Rows from block 2 of the audio encoder, named by matrix and row number. Rows with one number belong to one channel. Each number is 50 + 10 x the weight over its row's rms, rounded and kept within 0 to 99. All counts start at 0. After the name is the row's rms in percent of the matrix's.
# convs1: first pointwise conv (encoder.blocks.2.convs.1.weight, 160x128x1), inputs 0-127
# convs3: second pointwise conv (encoder.blocks.2.convs.3.weight, 160x160x1, transposed), outputs 0-159
convs1.35 068:39 41 47 64 55 47 60 56 53 45 21 51 52 62 56 63 62 47 36 45 56 55 62 55 57 66 52 56 47 55 46 50 49 48 44 59 50 67 48 39 53 45 53 54 42 33 49 47 61 45 52 55 64 48 49 48 57 45 46 60 56 41 49 54 57 54 62 59 41 51 50 40 07 36 49 34 40 54 47 45 59 54 54 42 40 67 43 52 42 51 43 58 34 67 39 49 46 54 54 84 50 46 38 48 59 58 63 47 47 48 48 60 58 52 83 73 41 57 56 51 58 57 52 58 60 58 48 50
convs1.36 103:55 35 28 46 49 48 29 60 50 45 33 58 53 45 65 58 53 77 62 41 57 44 62 54 61 57 49 59 53 33 40 57 23 39 51 55 43 62 46 51 50 51 63 63 55 55 51 38 48 52 60 50 32 42 55 50 46 44 38 56 44 38 52 69 34 21 45 55 68 54 56 42 42 36 36 49 50 56 38 35 38 58 54 47 48 48 54 50 52 45 51 48 41 45 32 48 51 53 51 57 42 43 47 55 43 36 71 57 55 52 37 40 39 61 56 49 52 34 67 70 37 46 44 49 56 50 59 48
convs1.37 109:60 39 70 48 44 66 42 62 57 48 76 35 58 25 52 35 60 58 42 57 62 57 45 57 52 48 54 48 48 51 59 48 37 49 50 45 58 62 49 45 57 50 52 51 44 52 42 56 69 49 37 42 55 38 61 45 52 48 51 67 50 62 46 39 58 57 65 47 54 50 47 36 60 58 30 52 45 57 55 52 33 44 42 54 50 68 45 45 47 77 52 54 66 31 59 57 50 38 51 32 45 59 27 45 48 53 38 49 41 65 56 51 59 43 27 54 46 76 57 42 48 49 52 60 49 44 46 33
convs1.38 120:53 44 74 56 40 50 55 56 61 54 70 51 47 60 59 47 49 75 48 56 42 42 53 44 48 59 61 55 55 39 53 47 24 47 59 47 69 54 46 49 49 55 70 26 70 50 45 51 70 46 32 62 59 56 64 48 54 55 57 45 45 40 51 50 40 45 50 38 39 44 52 59 64 50 55 54 51 58 41 43 45 55 53 43 54 53 50 48 69 50 49 40 42 56 56 51 39 34 22 56 44 55 56 49 50 46 23 58 43 62 58 61 59 33 38 46 45 28 58 29 55 54 39 40 50 52 46 56
convs1.39 080:51 44 43 65 51 51 59 51 57 51 47 45 44 60 57 38 36 62 54 60 62 76 52 48 47 45 45 51 58 43 44 39 50 53 50 56 41 13 53 54 52 81 62 35 47 49 47 63 40 44 49 53 48 45 65 47 52 58 46 48 58 41 41 52 30 67 44 40 40 51 08 45 46 39 34 44 51 61 52 42 44 47 48 55 44 52 51 51 52 58 45 51 53 62 57 35 52 37 48 55 51 54 41 42 72 50 30 46 68 73 50 51 51 49 48 58 53 49 44 45 59 55 54 50 36 45 49 53
convs1.40 104:51 45 58 37 51 56 29 42 52 50 55 42 51 60 52 52 59 41 40 44 40 40 47 60 66 35 45 38 51 56 68 52 34 67 53 43 43 55 53 53 54 52 43 50 37 49 57 27 61 48 41 56 41 53 50 48 52 50 56 40 38 69 51 47 50 49 63 48 40 40 51 43 41 47 50 62 39 50 39 36 25 49 52 53 45 52 45 54 48 51 46 42 55 53 48 67 48 47 39 95 50 61 85 44 48 32 62 47 45 63 51 71 50 42 55 51 44 46 45 55 60 59 49 40 41 51 55 34
convs1.41 090:50 49 56 42 62 54 44 38 66 49 57 59 37 57 48 29 40 59 49 41 72 55 46 53 27 52 57 31 45 37 64 74 51 45 58 54 55 34 53 56 54 25 53 45 43 59 47 47 60 58 48 55 43 42 31 38 48 34 53 49 50 61 72 50 55 45 62 55 47 49 43 57 36 46 52 48 64 43 51 30 42 42 43 59 71 65 45 44 70 57 67 50 42 44 48 39 45 45 45 40 53 57 34 61 67 50 66 60 62 49 51 47 58 69 43 57 57 50 53 37 52 58 51 52 49 58 36 56
convs1.42 094:51 46 45 55 53 53 79 50 44 51 41 54 63 47 71 50 61 51 55 42 37 66 48 47 65 57 56 42 55 64 39 43 39 48 51 55 50 50 55 43 47 56 44 57 53 53 48 50 59 41 53 65 41 68 49 44 56 51 55 62 40 51 46 47 49 19 58 35 36 54 31 60 45 51 51 45 48 48 57 63 73 49 51 45 39 60 41 47 57 49 42 57 57 58 50 52 51 57 49 68 57 39 72 41 26 77 58 55 42 56 63 53 73 48 54 41 43 52 49 34 65 51 53 67 47 56 49 28
convs1.43 080:49 30 42 60 48 54 56 54 44 52 42 61 69 42 43 53 41 52 45 80 46 43 50 70 34 61 48 51 42 29 51 50 56 67 51 53 65 40 53 50 53 44 57 41 62 55 49 62 35 57 53 40 62 45 40 60 49 52 57 43 46 46 76 68 63 34 61 44 53 34 53 55 66 50 58 37 45 46 40 52 52 55 52 48 46 67 57 55 40 40 70 36 63 45 47 32 48 55 50 62 58 44 42 51 39 56 73 57 43 45 57 56 57 61 41 47 39 47 62 67 61 62 54 43 49 31 43 42
convs1.44 104:56 47 22 49 36 58 39 78 53 45 32 47 36 42 63 68 53 58 34 50 41 45 46 40 65 55 43 48 53 38 45 49 17 53 46 53 50 53 46 43 48 66 48 51 56 42 46 27 45 44 59 69 49 43 54 61 49 55 65 44 58 48 56 44 57 57 60 65 49 50 46 65 74 48 56 58 46 49 63 49 65 47 56 54 58 52 53 55 45 49 41 55 29 60 48 66 58 46 37 48 57 55 59 59 42 39 51 41 58 56 56 33 39 42 58 63 51 41 53 55 59 48 52 56 33 40 33 53
convs1.45 097:41 53 43 53 54 55 62 43 48 47 51 48 39 22 51 50 63 43 43 46 48 56 52 76 71 48 47 47 53 44 52 49 39 67 49 51 48 50 46 56 51 82 40 56 50 60 48 46 57 54 59 55 48 28 33 33 60 56 54 54 45 67 62 52 53 46 54 30 39 45 39 55 48 73 48 55 56 52 45 60 42 48 44 55 42 62 50 47 56 31 50 37 49 53 39 54 56 62 41 43 46 43 49 47 38 42 56 47 52 55 45 38 43 52 55 46 53 34 06 61 67 50 43 48 60 52 61 52
convs1.46 130:38 62 41 28 53 57 45 37 56 51 53 42 50 60 50 46 50 56 53 58 47 55 58 50 39 56 53 52 52 65 68 58 51 43 56 52 45 57 60 48 49 34 54 26 46 56 55 64 64 50 63 53 72 44 41 54 57 49 45 64 48 48 59 43 49 74 53 46 57 62 54 45 61 24 63 40 52 53 52 31 43 49 43 54 46 51 50 54 41 52 58 43 78 48 36 49 34 50 31 59 39 51 54 45 56 64 30 43 75 64 36 43 45 57 47 54 60 43 40 57 36 57 49 34 54 54 37 30
convs1.47 080:48 53 43 50 46 50 39 56 43 52 62 40 63 54 53 56 60 38 40 26 49 44 56 39 50 50 50 40 53 57 35 31 66 39 45 55 50 48 47 44 53 48 46 73 49 43 49 39 64 59 52 31 50 27 38 70 74 53 31 53 49 54 54 27 52 32 60 50 44 44 52 55 49 54 52 48 54 32 54 55 21 45 42 61 40 48 44 53 52 55 49 45 34 58 59 33 43 54 42 38 42 45 37 44 67 43 45 45 42 57 40 53 38 55 56 57 43 46 61 48 48 42 40 30 47 31 38 33
convs1.48 101:46 46 65 33 45 55 46 51 46 49 36 31 58 61 40 45 56 31 48 52 41 42 65 80 43 55 42 56 46 72 60 44 60 51 73 51 67 47 60 55 40 46 35 44 48 45 75 44 52 49 46 56 50 51 52 59 42 55 49 78 47 33 64 53 37 50 50 45 53 50 46 46 49 58 51 76 50 54 53 52 48 60 53 50 41 49 49 49 32 37 52 33 55 47 49 28 46 59 54 56 23 54 58 51 66 38 57 35 42 60 51 61 38 58 56 49 51 57 42 64 51 51 42 42 53 41 49 59
convs1.49 073:47 45 62 30 52 43 52 26 53 47 53 50 49 41 44 46 44 56 35 37 49 46 33 48 44 48 50 48 42 37 65 52 52 47 42 50 55 56 49 56 48 33 57 37 51 68 47 26 41 55 57 39 54 59 36 44 59 46 48 46 47 52 46 50 51 41 64 63 26 59 74 45 47 68 67 44 45 37 44 44 52 48 50 50 47 47 51 47 63 66 65 41 52 50 53 31 50 50 34 54 58 47 42 59 60 43 49 53 48 60 53 76 70 63 56 58 63 49 34 68 51 54 44 25 65 52 64 57
convs1.50 094:41 39 63 43 45 57 57 53 53 53 51 49 54 58 49 53 39 50 30 50 62 54 50 44 41 63 40 65 51 47 54 35 67 60 52 60 52 58 48 51 61 55 38 42 48 43 52 41 68 50 35 47 60 38 48 65 56 36 34 52 47 39 45 65 52 46 43 55 23 51 59 59 60 68 45 66 49 36 53 45 45 66 57 50 47 62 50 37 39 67 63 49 48 17 56 56 45 51 72 38 39 51 42 54 62 30 51 35 54 44 47 45 36 63 49 52 48 44 46 46 50 47 42 34 41 75 56 50
convs1.51 110:61 55 53 53 60 40 44 37 54 41 45 55 52 58 58 45 41 67 25 62 59 78 31 41 47 42 60 45 53 49 31 52 37 51 50 42 62 39 54 43 58 41 48 64 42 55 64 70 76 47 57 58 52 37 39 45 35 54 46 31 49 60 53 41 54 52 57 42 48 56 53 43 60 61 48 49 51 60 59 59 70 52 51 42 45 61 49 53 50 73 56 52 61 44 38 43 64 51 68 29 45 39 52 46 61 36 48 51 64 38 57 51 61 44 50 66 49 51 35 49 44 31 61 49 48 42 46 43
convs1.52 129:46 52 63 38 47 52 54 36 43 55 68 51 51 41 44 60 46 57 36 47 36 75 47 68 51 44 45 53 56 44 61 46 69 41 57 50 64 47 46 56 51 51 55 48 53 47 49 59 48 56 65 23 46 54 65 54 52 57 40 48 51 48 39 34 54 92 45 40 53 58 55 54 37 42 25 42 57 52 38 47 44 52 41 52 47 38 49 51 53 49 47 46 64 49 54 54 50 37 62 42 54 59 51 46 31 48 65 57 55 54 40 58 57 50 61 44 56 45 43 47 60 39 54 72 77 61 55 35
convs1.53 124:51 50 83 30 56 59 57 35 44 51 44 53 44 33 54 62 37 59 57 57 45 29 54 44 60 52 41 55 50 42 48 48 46 38 55 43 55 64 48 52 54 62 59 51 58 65 41 59 47 46 34 47 37 38 60 50 45 54 38 52 48 52 54 53 53 53 48 67 48 65 42 39 35 61 53 41 62 61 59 33 62 34 45 60 51 68 45 53 33 58 61 50 45 52 44 51 54 62 57 35 71 61 28 58 27 58 50 38 60 53 55 50 57 51 50 26 39 48 38 45 48 37 49 39 63 57 50 49
convs1.54 128:44 57 59 39 52 50 71 31 49 47 57 50 28 55 48 85 45 50 39 42 20 53 55 59 48 47 51 41 52 55 48 63 31 57 46 46 58 49 56 49 51 41 43 33 49 45 47 63 50 45 73 32 56 48 57 39 56 62 58 41 49 53 39 48 58 58 43 37 47 47 69 52 24 39 37 52 47 36 52 46 47 45 55 47 59 57 46 53 52 57 52 44 54 55 45 33 47 36 46 53 42 47 52 47 50 15 42 34 52 47 52 52 40 55 69 44 45 55 40 35 56 45 49 50 46 66 54 54
convs1.55 080:40 52 41 48 51 52 68 38 42 47 49 41 52 38 46 67 51 47 65 45 62 70 44 53 41 52 46 47 51 46 21 45 55 59 55 56 49 53 47 55 41 53 53 35 53 57 53 31 52 42 66 52 57 61 46 46 38 68 49 67 41 56 45 47 46 53 53 40 63 43 62 54 32 40 39 46 65 60 43 51 68 51 33 49 51 64 52 48 59 40 61 41 49 48 60 54 45 45 43 67 35 54 62 52 28 82 40 51 53 44 53 46 42 40 37 64 41 65 32 66 40 46 46 59 45 58 65 60
convs1.56 083:57 46 39 43 45 53 57 46 37 49 56 47 58 37 52 49 60 47 33 51 51 20 45 57 37 47 48 51 48 69 59 49 53 44 55 47 37 72 57 54 61 47 53 54 32 43 53 48 43 50 58 52 48 61 62 49 49 57 52 54 46 72 40 54 70 51 43 52 68 41 57 57 48 27 49 34 66 22 65 62 37 51 55 49 43 51 48 49 48 73 56 50 62 33 50 52 37 57 53 53 51 65 32 57 61 38 54 51 75 48 47 64 72 55 36 49 49 60 42 44 38 48 61 51 42 46 47 40
convs1.57 095:51 56 74 45 40 48 42 69 46 50 47 57 45 47 43 40 63 44 44 59 65 35 66 73 30 40 55 43 53 54 46 50 86 34 60 62 52 68 38 59 53 34 62 33 40 42 50 52 60 48 62 51 42 58 54 64 54 40 51 46 49 43 43 51 64 52 62 68 61 59 49 54 75 58 52 35 57 48 46 38 57 53 36 49 60 49 52 49 61 49 51 63 45 41 58 52 45 41 39 31 58 54 59 56 28 45 43 58 49 37 59 44 36 55 40 46 47 48 42 66 46 52 46 50 51 53 49 51
convs1.58 065:38 49 62 48 50 59 59 32 53 50 56 54 61 48 54 68 40 47 75 60 61 49 46 55 60 36 54 57 53 58 60 59 64 58 67 62 55 39 54 42 47 58 57 38 51 65 51 54 40 43 56 65 57 49 45 54 58 52 54 37 42 54 54 70 73 19 49 62 46 50 69 54 43 62 49 62 54 54 54 56 64 53 37 51 59 56 49 55 63 48 58 46 29 48 53 58 46 34 43 46 42 45 54 59 39 38 35 38 47 53 62 39 40 54 57 39 49 62 43 61 58 46 63 67 39 77 55 47
convs3.35 074:73 45 49 60 31 66 50 48 31 41 60 41 45 62 50 43 45 36 62 51 58 39 21 61 53 54 45 41 56 41 66 43 52 65 54 62 43 56 43 41 27 35 42 46 57 59 59 40 44 48 48 53 40 30 50 37 53 39 63 46 42 35 64 52 36 56 42 38 45 48 65 44 44 43 43 60 58 73 50 51 55 55 54 63 45 44 38 57 62 60 11 24 43 42 42 56 41 45 50 43 50 52 45 45 53 52 45 56 51 49 52 31 42 49 43 49 42 43 49 48 51 27 45 56 57 59 64 42 37 53 59 52 44 52 57 51 56 49 53 60 47 51 56 44 46 24 55 49 54 35 54 52 61 46 46 46 46 53 51 31
convs3.36 100:57 50 48 45 29 64 46 54 43 50 40 55 56 66 39 55 56 54 59 49 58 56 40 42 49 49 68 57 60 52 43 31 27 32 44 69 38 49 52 51 68 50 45 72 51 52 56 62 52 30 54 25 48 34 56 59 51 54 66 51 54 54 57 53 44 82 47 46 61 46 60 40 45 48 48 50 37 59 39 45 54 49 46 45 51 43 51 40 48 20 48 68 41 40 60 74 52 60 42 49 56 55 51 56 62 56 55 56 52 58 48 33 62 60 59 45 50 47 58 54 58 59 51 46 45 60 68 49 49 55 43 57 47 54 61 48 54 42 46 50 42 45 41 23 55 39 50 49 47 69 53 58 42 55 25 57 67 53 55 37
convs3.37 099:60 53 55 68 43 55 46 65 43 52 43 50 55 35 39 64 63 52 45 38 49 42 41 62 48 43 54 44 57 72 50 29 54 60 71 37 39 62 54 63 57 16 69 57 63 41 48 46 50 41 48 63 59 50 55 47 62 67 50 45 52 34 52 36 66 67 50 44 49 49 47 50 52 50 54 63 51 58 49 48 51 59 47 54 62 55 30 43 54 52 48 55 40 72 64 49 56 66 54 50 37 47 50 53 77 48 47 45 51 50 50 30 64 54 60 66 53 47 47 47 50 62 46 53 47 59 52 33 56 62 38 55 46 59 51 48 53 58 72 50 52 43 51 40 67 51 64 30 62 54 60 65 38 50 39 39 31 50 52 51
convs3.38 118:66 55 52 55 75 45 45 59 45 57 48 58 48 50 39 48 40 57 52 53 43 48 47 67 52 50 33 52 60 57 69 56 51 47 43 42 47 49 60 51 61 18 44 80 55 47 45 73 57 76 49 59 59 65 56 49 46 60 51 43 51 53 33 45 69 37 36 31 34 24 23 48 47 57 49 29 51 50 62 49 48 53 56 50 46 51 41 51 48 53 48 51 55 41 43 53 48 58 70 52 40 50 52 56 78 49 51 56 49 49 44 34 53 39 41 68 48 47 48 44 48 52 50 73 39 48 60 53 45 51 41 46 45 56 54 54 50 53 61 46 47 55 61 54 34 52 49 52 45 38 60 53 53 55 29 61 39 49 46 60
convs3.39 098:40 52 55 55 34 41 54 58 44 49 48 62 63 44 71 54 49 43 54 50 66 58 48 52 45 51 44 44 56 34 48 53 65 64 40 42 38 52 51 36 46 35 57 32 54 58 54 48 71 51 59 51 47 43 48 45 49 49 44 55 60 40 56 40 57 42 41 34 55 56 48 48 47 46 50 37 46 39 52 52 67 50 48 55 55 37 56 49 58 53 55 57 36 59 64 61 41 53 30 37 50 58 49 54 47 52 58 58 51 51 54 44 52 60 43 76 50 52 58 44 64 42 57 41 88 51 53 56 54 52 53 46 52 50 41 55 74 45 42 52 59 56 51 44 75 41 64 38 55 43 24 64 59 53 84 70 39 28 46 40
convs3.40 094:56 54 49 45 44 38 40 55 45 56 32 56 51 48 35 48 40 30 65 38 53 49 64 41 47 42 55 53 67 69 64 31 39 45 35 50 51 48 64 57 29 31 20 54 60 52 49 57 54 48 59 51 44 30 46 46 47 23 39 44 55 62 54 36 38 69 56 51 67 52 48 45 52 55 46 22 45 62 50 51 43 48 47 48 57 50 33 46 56 35 49 49 52 67 56 56 47 44 56 45 49 51 54 54 32 56 46 36 54 48 54 56 45 54 48 50 47 40 58 54 42 44 48 44 57 48 53 50 62 56 47 53 57 62 46 43 16 44 61 45 64 42 67 48 52 48 53 51 47 52 68 72 49 47 39 74 42 60 58 50
convs3.41 090:77 51 50 59 24 38 58 49 41 60 26 47 25 63 55 56 52 35 48 42 36 46 45 36 48 47 31 45 55 53 52 52 30 57 57 46 33 50 37 56 47 49 61 58 52 45 50 56 54 21 56 63 62 51 46 52 57 60 49 43 63 47 54 42 38 49 50 35 51 42 48 49 53 39 55 41 52 34 36 55 42 57 56 46 47 36 40 46 46 43 41 68 50 37 47 42 47 28 58 46 57 38 40 46 30 48 47 53 41 39 51 39 47 41 52 47 57 50 50 46 48 51 49 76 37 58 66 38 46 28 46 39 60 50 50 52 54 51 48 46 51 56 37 36 33 68 44 35 41 66 43 54 32 46 47 51 62 39 55 52
convs3.42 116:46 49 50 39 51 68 51 47 51 47 35 39 41 53 63 65 55 40 56 32 48 42 56 56 49 52 36 44 52 42 59 55 54 50 40 24 45 49 44 61 65 25 56 53 51 41 47 48 33 63 44 32 65 94 63 37 52 56 58 58 47 77 42 34 45 54 42 53 42 50 42 49 53 40 51 60 47 54 55 46 38 52 60 50 48 70 59 57 51 50 34 58 75 36 45 55 47 61 59 51 42 52 56 52 59 50 67 60 53 53 42 28 45 55 46 49 56 55 48 46 53 44 53 52 38 65 49 52 32 32 42 53 58 52 57 50 48 47 36 50 44 53 52 46 64 62 40 50 55 63 52 50 44 53 38 53 57 78 49 51
convs3.43 070:53 57 50 66 42 50 59 37 65 48 51 48 53 50 51 42 55 38 47 57 59 56 63 46 57 52 45 56 58 37 86 46 41 43 44 42 49 58 41 63 32 61 64 47 61 52 53 53 73 33 61 61 45 58 58 49 80 54 56 53 61 61 62 71 61 46 42 46 47 49 48 46 60 50 56 57 56 46 57 54 48 45 54 51 59 71 50 73 54 40 51 46 55 69 47 72 48 58 57 51 42 52 47 50 48 44 55 45 47 51 51 58 68 53 64 67 54 56 60 43 40 69 59 28 61 55 67 48 50 71 47 48 59 56 64 46 61 48 59 52 52 59 35 58 45 49 42 62 30 60 43 45 51 61 66 37 40 53 64 42
convs3.44 116:55 49 56 13 73 45 46 52 62 52 60 52 39 53 64 71 50 55 63 61 64 52 42 44 56 49 50 54 43 47 44 55 52 42 46 55 39 52 45 36 26 50 45 54 45 51 38 47 57 51 68 32 44 39 56 56 49 35 55 50 42 43 54 49 40 43 40 46 71 42 52 48 45 39 46 45 54 55 54 49 45 54 60 54 57 59 63 65 58 33 31 59 70 26 55 52 46 43 54 51 52 49 51 50 50 47 45 50 47 48 55 84 47 43 45 70 49 49 42 53 47 67 57 75 67 50 55 51 44 66 44 51 59 59 56 41 41 38 40 55 54 40 69 40 42 48 50 47 37 52 65 59 64 53 59 38 50 28 50 55
convs3.45 094:70 44 56 45 58 25 49 49 53 43 46 50 64 53 63 62 42 65 56 82 40 53 42 45 48 47 50 53 34 54 55 40 55 72 55 36 42 55 55 28 46 71 52 39 67 65 58 58 46 43 45 61 53 62 48 54 44 20 53 55 61 32 58 43 35 51 43 40 61 51 48 56 54 38 52 58 49 34 54 51 62 52 59 58 59 54 60 51 59 63 32 30 32 48 69 43 48 51 47 49 55 52 52 50 58 54 46 48 51 49 50 33 44 57 50 37 50 46 35 42 54 33 38 44 36 35 53 32 55 37 52 51 54 59 58 46 71 38 59 45 47 54 37 29 57 42 52 45 61 36 55 47 46 60 57 45 43 49 51 43
convs3.46 135:42 51 50 51 53 54 58 49 59 51 42 56 25 26 57 46 51 51 41 53 61 55 48 67 55 50 35 55 44 38 57 54 41 46 52 79 45 49 46 31 54 75 52 34 50 51 47 32 55 45 57 33 60 72 60 56 63 72 50 56 36 46 52 43 51 26 50 38 25 43 17 47 48 27 50 60 49 55 54 52 57 58 52 50 51 50 58 38 49 27 55 62 56 49 47 40 49 56 50 48 46 50 44 47 45 50 57 45 44 47 53 74 43 52 51 32 50 56 32 50 50 52 52 63 32 53 50 57 39 45 51 52 45 52 43 52 56 53 52 57 60 46 44 64 62 44 59 59 52 52 56 39 54 49 34 71 53 58 54 69
convs3.47 091:32 51 52 46 51 25 47 52 46 48 47 51 52 62 49 43 49 64 44 62 53 57 39 51 47 47 43 56 61 59 40 58 33 63 40 45 39 46 42 46 30 35 52 48 49 47 61 77 48 56 43 57 45 65 46 46 53 61 25 45 42 61 49 52 49 72 47 53 44 66 58 53 46 34 50 58 52 59 49 48 62 52 49 47 46 37 49 45 41 47 64 53 46 71 35 90 51 46 42 44 52 48 51 48 34 46 51 46 52 51 54 55 66 59 51 79 60 60 54 59 45 43 49 71 38 50 45 58 36 44 52 61 56 45 40 46 51 61 48 49 69 59 59 52 43 48 46 46 55 60 71 18 47 46 36 54 43 45 48 47
convs3.48 100:63 51 50 44 56 50 49 56 39 55 40 57 40 40 45 52 51 57 42 59 64 59 31 51 45 42 35 54 52 33 64 42 69 38 52 34 62 56 62 76 31 65 59 46 71 66 55 65 41 44 74 44 62 61 46 57 51 69 59 53 44 50 41 59 41 73 58 66 45 47 41 59 48 46 49 58 50 45 54 48 62 47 35 47 40 58 63 28 45 69 49 54 57 57 53 46 67 50 46 51 46 49 47 54 58 53 54 60 43 50 37 40 56 62 58 65 46 46 64 43 44 45 51 50 20 61 38 30 52 56 50 47 57 51 52 57 55 61 66 52 64 50 46 58 47 47 59 45 58 46 53 38 72 51 55 61 63 61 53 46
convs3.49 094:71 52 52 45 66 65 40 47 65 51 43 42 39 49 65 43 57 34 42 44 41 41 40 45 57 53 71 45 37 57 30 62 58 57 45 44 48 46 58 38 54 38 28 55 58 51 46 50 57 40 66 63 64 44 49 51 46 63 32 48 63 56 41 42 58 62 45 46 59 42 59 49 57 37 52 45 58 47 61 54 59 49 52 50 44 65 41 43 48 27 47 53 77 66 44 70 42 57 58 55 58 62 51 58 32 52 52 60 51 57 44 50 62 45 70 44 47 49 51 44 62 74 48 48 38 47 63 64 44 46 53 46 49 47 62 50 37 43 43 50 44 41 36 55 47 55 50 55 48 48 75 62 50 41 30 52 75 58 64 46
convs3.50 096:23 54 51 21 65 63 45 49 48 47 61 54 57 50 49 71 53 44 59 28 60 39 48 39 51 56 48 46 56 55 64 37 51 51 43 50 38 50 46 38 55 44 62 59 63 51 49 37 55 49 63 58 47 46 68 43 65 60 71 54 58 46 55 65 52 42 56 71 70 59 52 43 53 60 52 48 52 50 54 52 77 36 39 47 52 46 56 59 47 30 51 61 69 44 36 35 47 42 56 42 55 49 50 51 52 49 55 56 53 47 47 66 31 52 48 58 50 54 47 45 52 47 52 47 76 54 66 50 49 55 54 40 43 45 48 43 48 44 62 50 32 52 55 40 75 48 42 37 60 28 61 60 44 40 59 72 54 45 38 53
convs3.51 121:71 50 55 49 56 48 42 46 53 47 40 41 57 54 62 16 59 59 52 44 43 44 54 47 53 51 44 48 25 48 66 71 63 38 48 51 51 53 50 68 43 86 58 54 70 49 48 50 47 67 44 49 45 71 55 60 63 48 57 50 49 50 45 47 42 25 42 53 44 38 49 48 49 52 54 43 49 45 47 50 44 58 58 47 45 67 64 37 54 35 44 73 47 38 47 53 54 45 37 54 51 46 48 46 59 49 54 55 52 49 52 32 89 48 55 48 49 47 55 56 63 50 56 61 68 36 44 65 40 58 52 55 46 48 55 47 57 44 62 55 54 45 50 56 25 45 62 50 42 51 56 46 50 60 60 66 55 43 58 46
convs3.52 142:52 47 47 48 50 26 50 46 45 48 38 56 45 57 30 23 49 47 50 60 51 47 35 37 51 54 48 50 50 82 64 47 42 66 43 49 75 49 55 64 38 72 32 58 48 39 51 77 46 64 59 64 41 28 38 51 41 58 34 41 53 53 34 51 40 58 55 60 58 50 57 58 50 70 49 66 50 56 57 51 54 56 48 51 44 58 48 59 47 36 59 54 45 52 49 42 47 72 61 47 50 51 54 49 37 53 39 47 54 51 48 43 62 31 64 60 45 50 71 49 56 55 51 39 42 46 38 42 56 42 51 51 51 53 51 51 67 46 52 43 59 47 78 44 48 53 57 53 61 47 36 41 63 37 34 52 49 57 57 42
convs3.53 127:41 49 49 53 56 52 37 49 45 46 65 41 42 56 47 61 46 59 49 67 30 52 57 37 49 49 40 49 45 52 54 58 43 45 61 46 35 47 38 22 53 68 56 31 52 37 54 57 51 28 58 41 54 47 44 61 54 59 51 46 53 38 33 62 46 73 46 60 53 28 37 54 56 37 55 58 46 55 45 54 37 48 50 51 48 71 33 51 59 35 34 42 41 41 38 49 53 51 44 48 56 47 50 49 29 47 46 43 50 50 51 74 45 71 50 49 48 46 79 48 41 53 43 63 50 46 40 68 37 31 51 37 50 49 57 53 33 52 59 53 51 46 46 48 55 65 52 57 49 51 27 32 64 49 35 44 66 38 44 47
convs3.54 099:64 50 47 59 16 49 48 53 58 47 41 49 51 31 60 45 51 45 59 72 52 55 68 50 51 53 55 47 40 43 41 56 49 52 61 53 42 56 54 51 58 43 56 40 58 46 49 45 66 50 39 40 47 50 38 50 70 88 62 48 54 50 71 66 30 47 56 61 52 55 81 48 49 42 50 41 47 50 53 53 52 46 63 58 56 48 59 47 57 48 57 38 27 84 53 42 48 50 57 48 48 44 53 47 68 47 50 53 54 49 52 45 62 55 40 44 53 49 47 56 42 50 45 46 58 53 56 46 46 63 47 57 52 40 55 45 52 42 50 52 53 54 21 49 54 42 52 41 55 54 55 42 52 37 28 43 71 58 52 24
convs3.55 092:46 46 59 55 49 61 63 52 63 49 44 63 67 27 50 42 59 54 50 53 39 54 50 43 44 47 53 47 36 26 47 59 33 52 44 39 80 46 46 49 38 30 57 47 29 62 52 68 50 39 50 62 58 55 39 54 37 31 37 49 48 53 54 52 67 46 57 40 29 61 62 48 53 47 53 52 45 73 47 50 53 49 58 48 46 44 42 34 43 58 42 63 50 37 47 80 53 40 44 51 59 52 48 49 59 49 44 45 53 52 47 53 55 54 59 64 41 50 47 47 51 52 45 34 79 35 43 50 65 46 41 41 44 53 51 47 39 41 56 44 61 49 39 59 47 67 51 54 61 50 52 48 55 56 30 64 77 54 58 41
convs3.56 086:40 63 57 33 66 62 54 57 44 58 58 47 62 32 49 55 47 73 65 58 56 67 46 57 49 48 28 51 46 48 69 26 51 58 53 49 69 51 47 23 52 74 44 41 58 43 54 61 49 58 23 53 35 24 56 26 43 45 67 44 55 51 54 55 35 50 49 52 55 50 56 53 55 55 55 42 51 42 54 52 48 48 45 41 45 49 58 50 56 35 53 41 45 63 52 53 46 44 62 47 53 42 52 43 38 51 42 46 53 46 55 56 40 43 54 40 59 59 57 62 59 39 44 54 33 43 41 47 66 22 54 38 53 58 55 49 63 49 49 45 50 46 37 50 43 55 43 49 33 38 60 28 52 33 63 47 53 41 41 45
convs3.57 093:25 40 32 36 66 64 43 38 49 48 50 44 43 51 45 47 39 49 42 50 57 51 40 47 51 43 46 50 51 55 38 42 35 58 41 66 43 49 56 52 43 43 48 59 48 43 43 42 50 54 66 56 61 42 39 47 50 39 63 60 45 48 44 51 44 65 41 47 59 36 52 38 48 70 51 54 51 45 49 44 35 57 41 51 46 55 15 17 47 45 43 54 56 25 54 25 42 56 45 44 51 45 46 49 59 51 53 49 51 46 41 51 38 39 56 41 42 43 56 41 47 75 60 45 69 46 44 58 59 42 53 41 55 49 58 52 43 53 48 50 42 53 37 34 37 45 39 64 34 38 54 55 59 44 35 59 81 70 52 54
convs3.58 074:56 65 56 63 58 49 43 53 46 52 51 66 53 54 57 28 65 60 51 57 48 46 54 51 51 47 66 54 50 51 46 22 64 49 54 74 41 43 35 45 46 61 61 38 37 49 62 53 64 59 57 72 58 36 46 62 57 25 52 49 44 66 60 56 48 69 48 45 33 49 45 47 49 68 52 57 46 39 66 52 48 32 62 47 50 38 39 43 48 57 52 43 58 44 46 43 53 61 43 40 53 53 56 58 47 58 45 54 59 56 46 37 36 48 51 67 54 60 42 46 66 59 65 44 39 57 61 46 51 33 51 49 59 45 60 51 57 46 60 38 48 68 32 44 36 55 65 53 43 66 42 59 52 77 64 47 56 34 52 33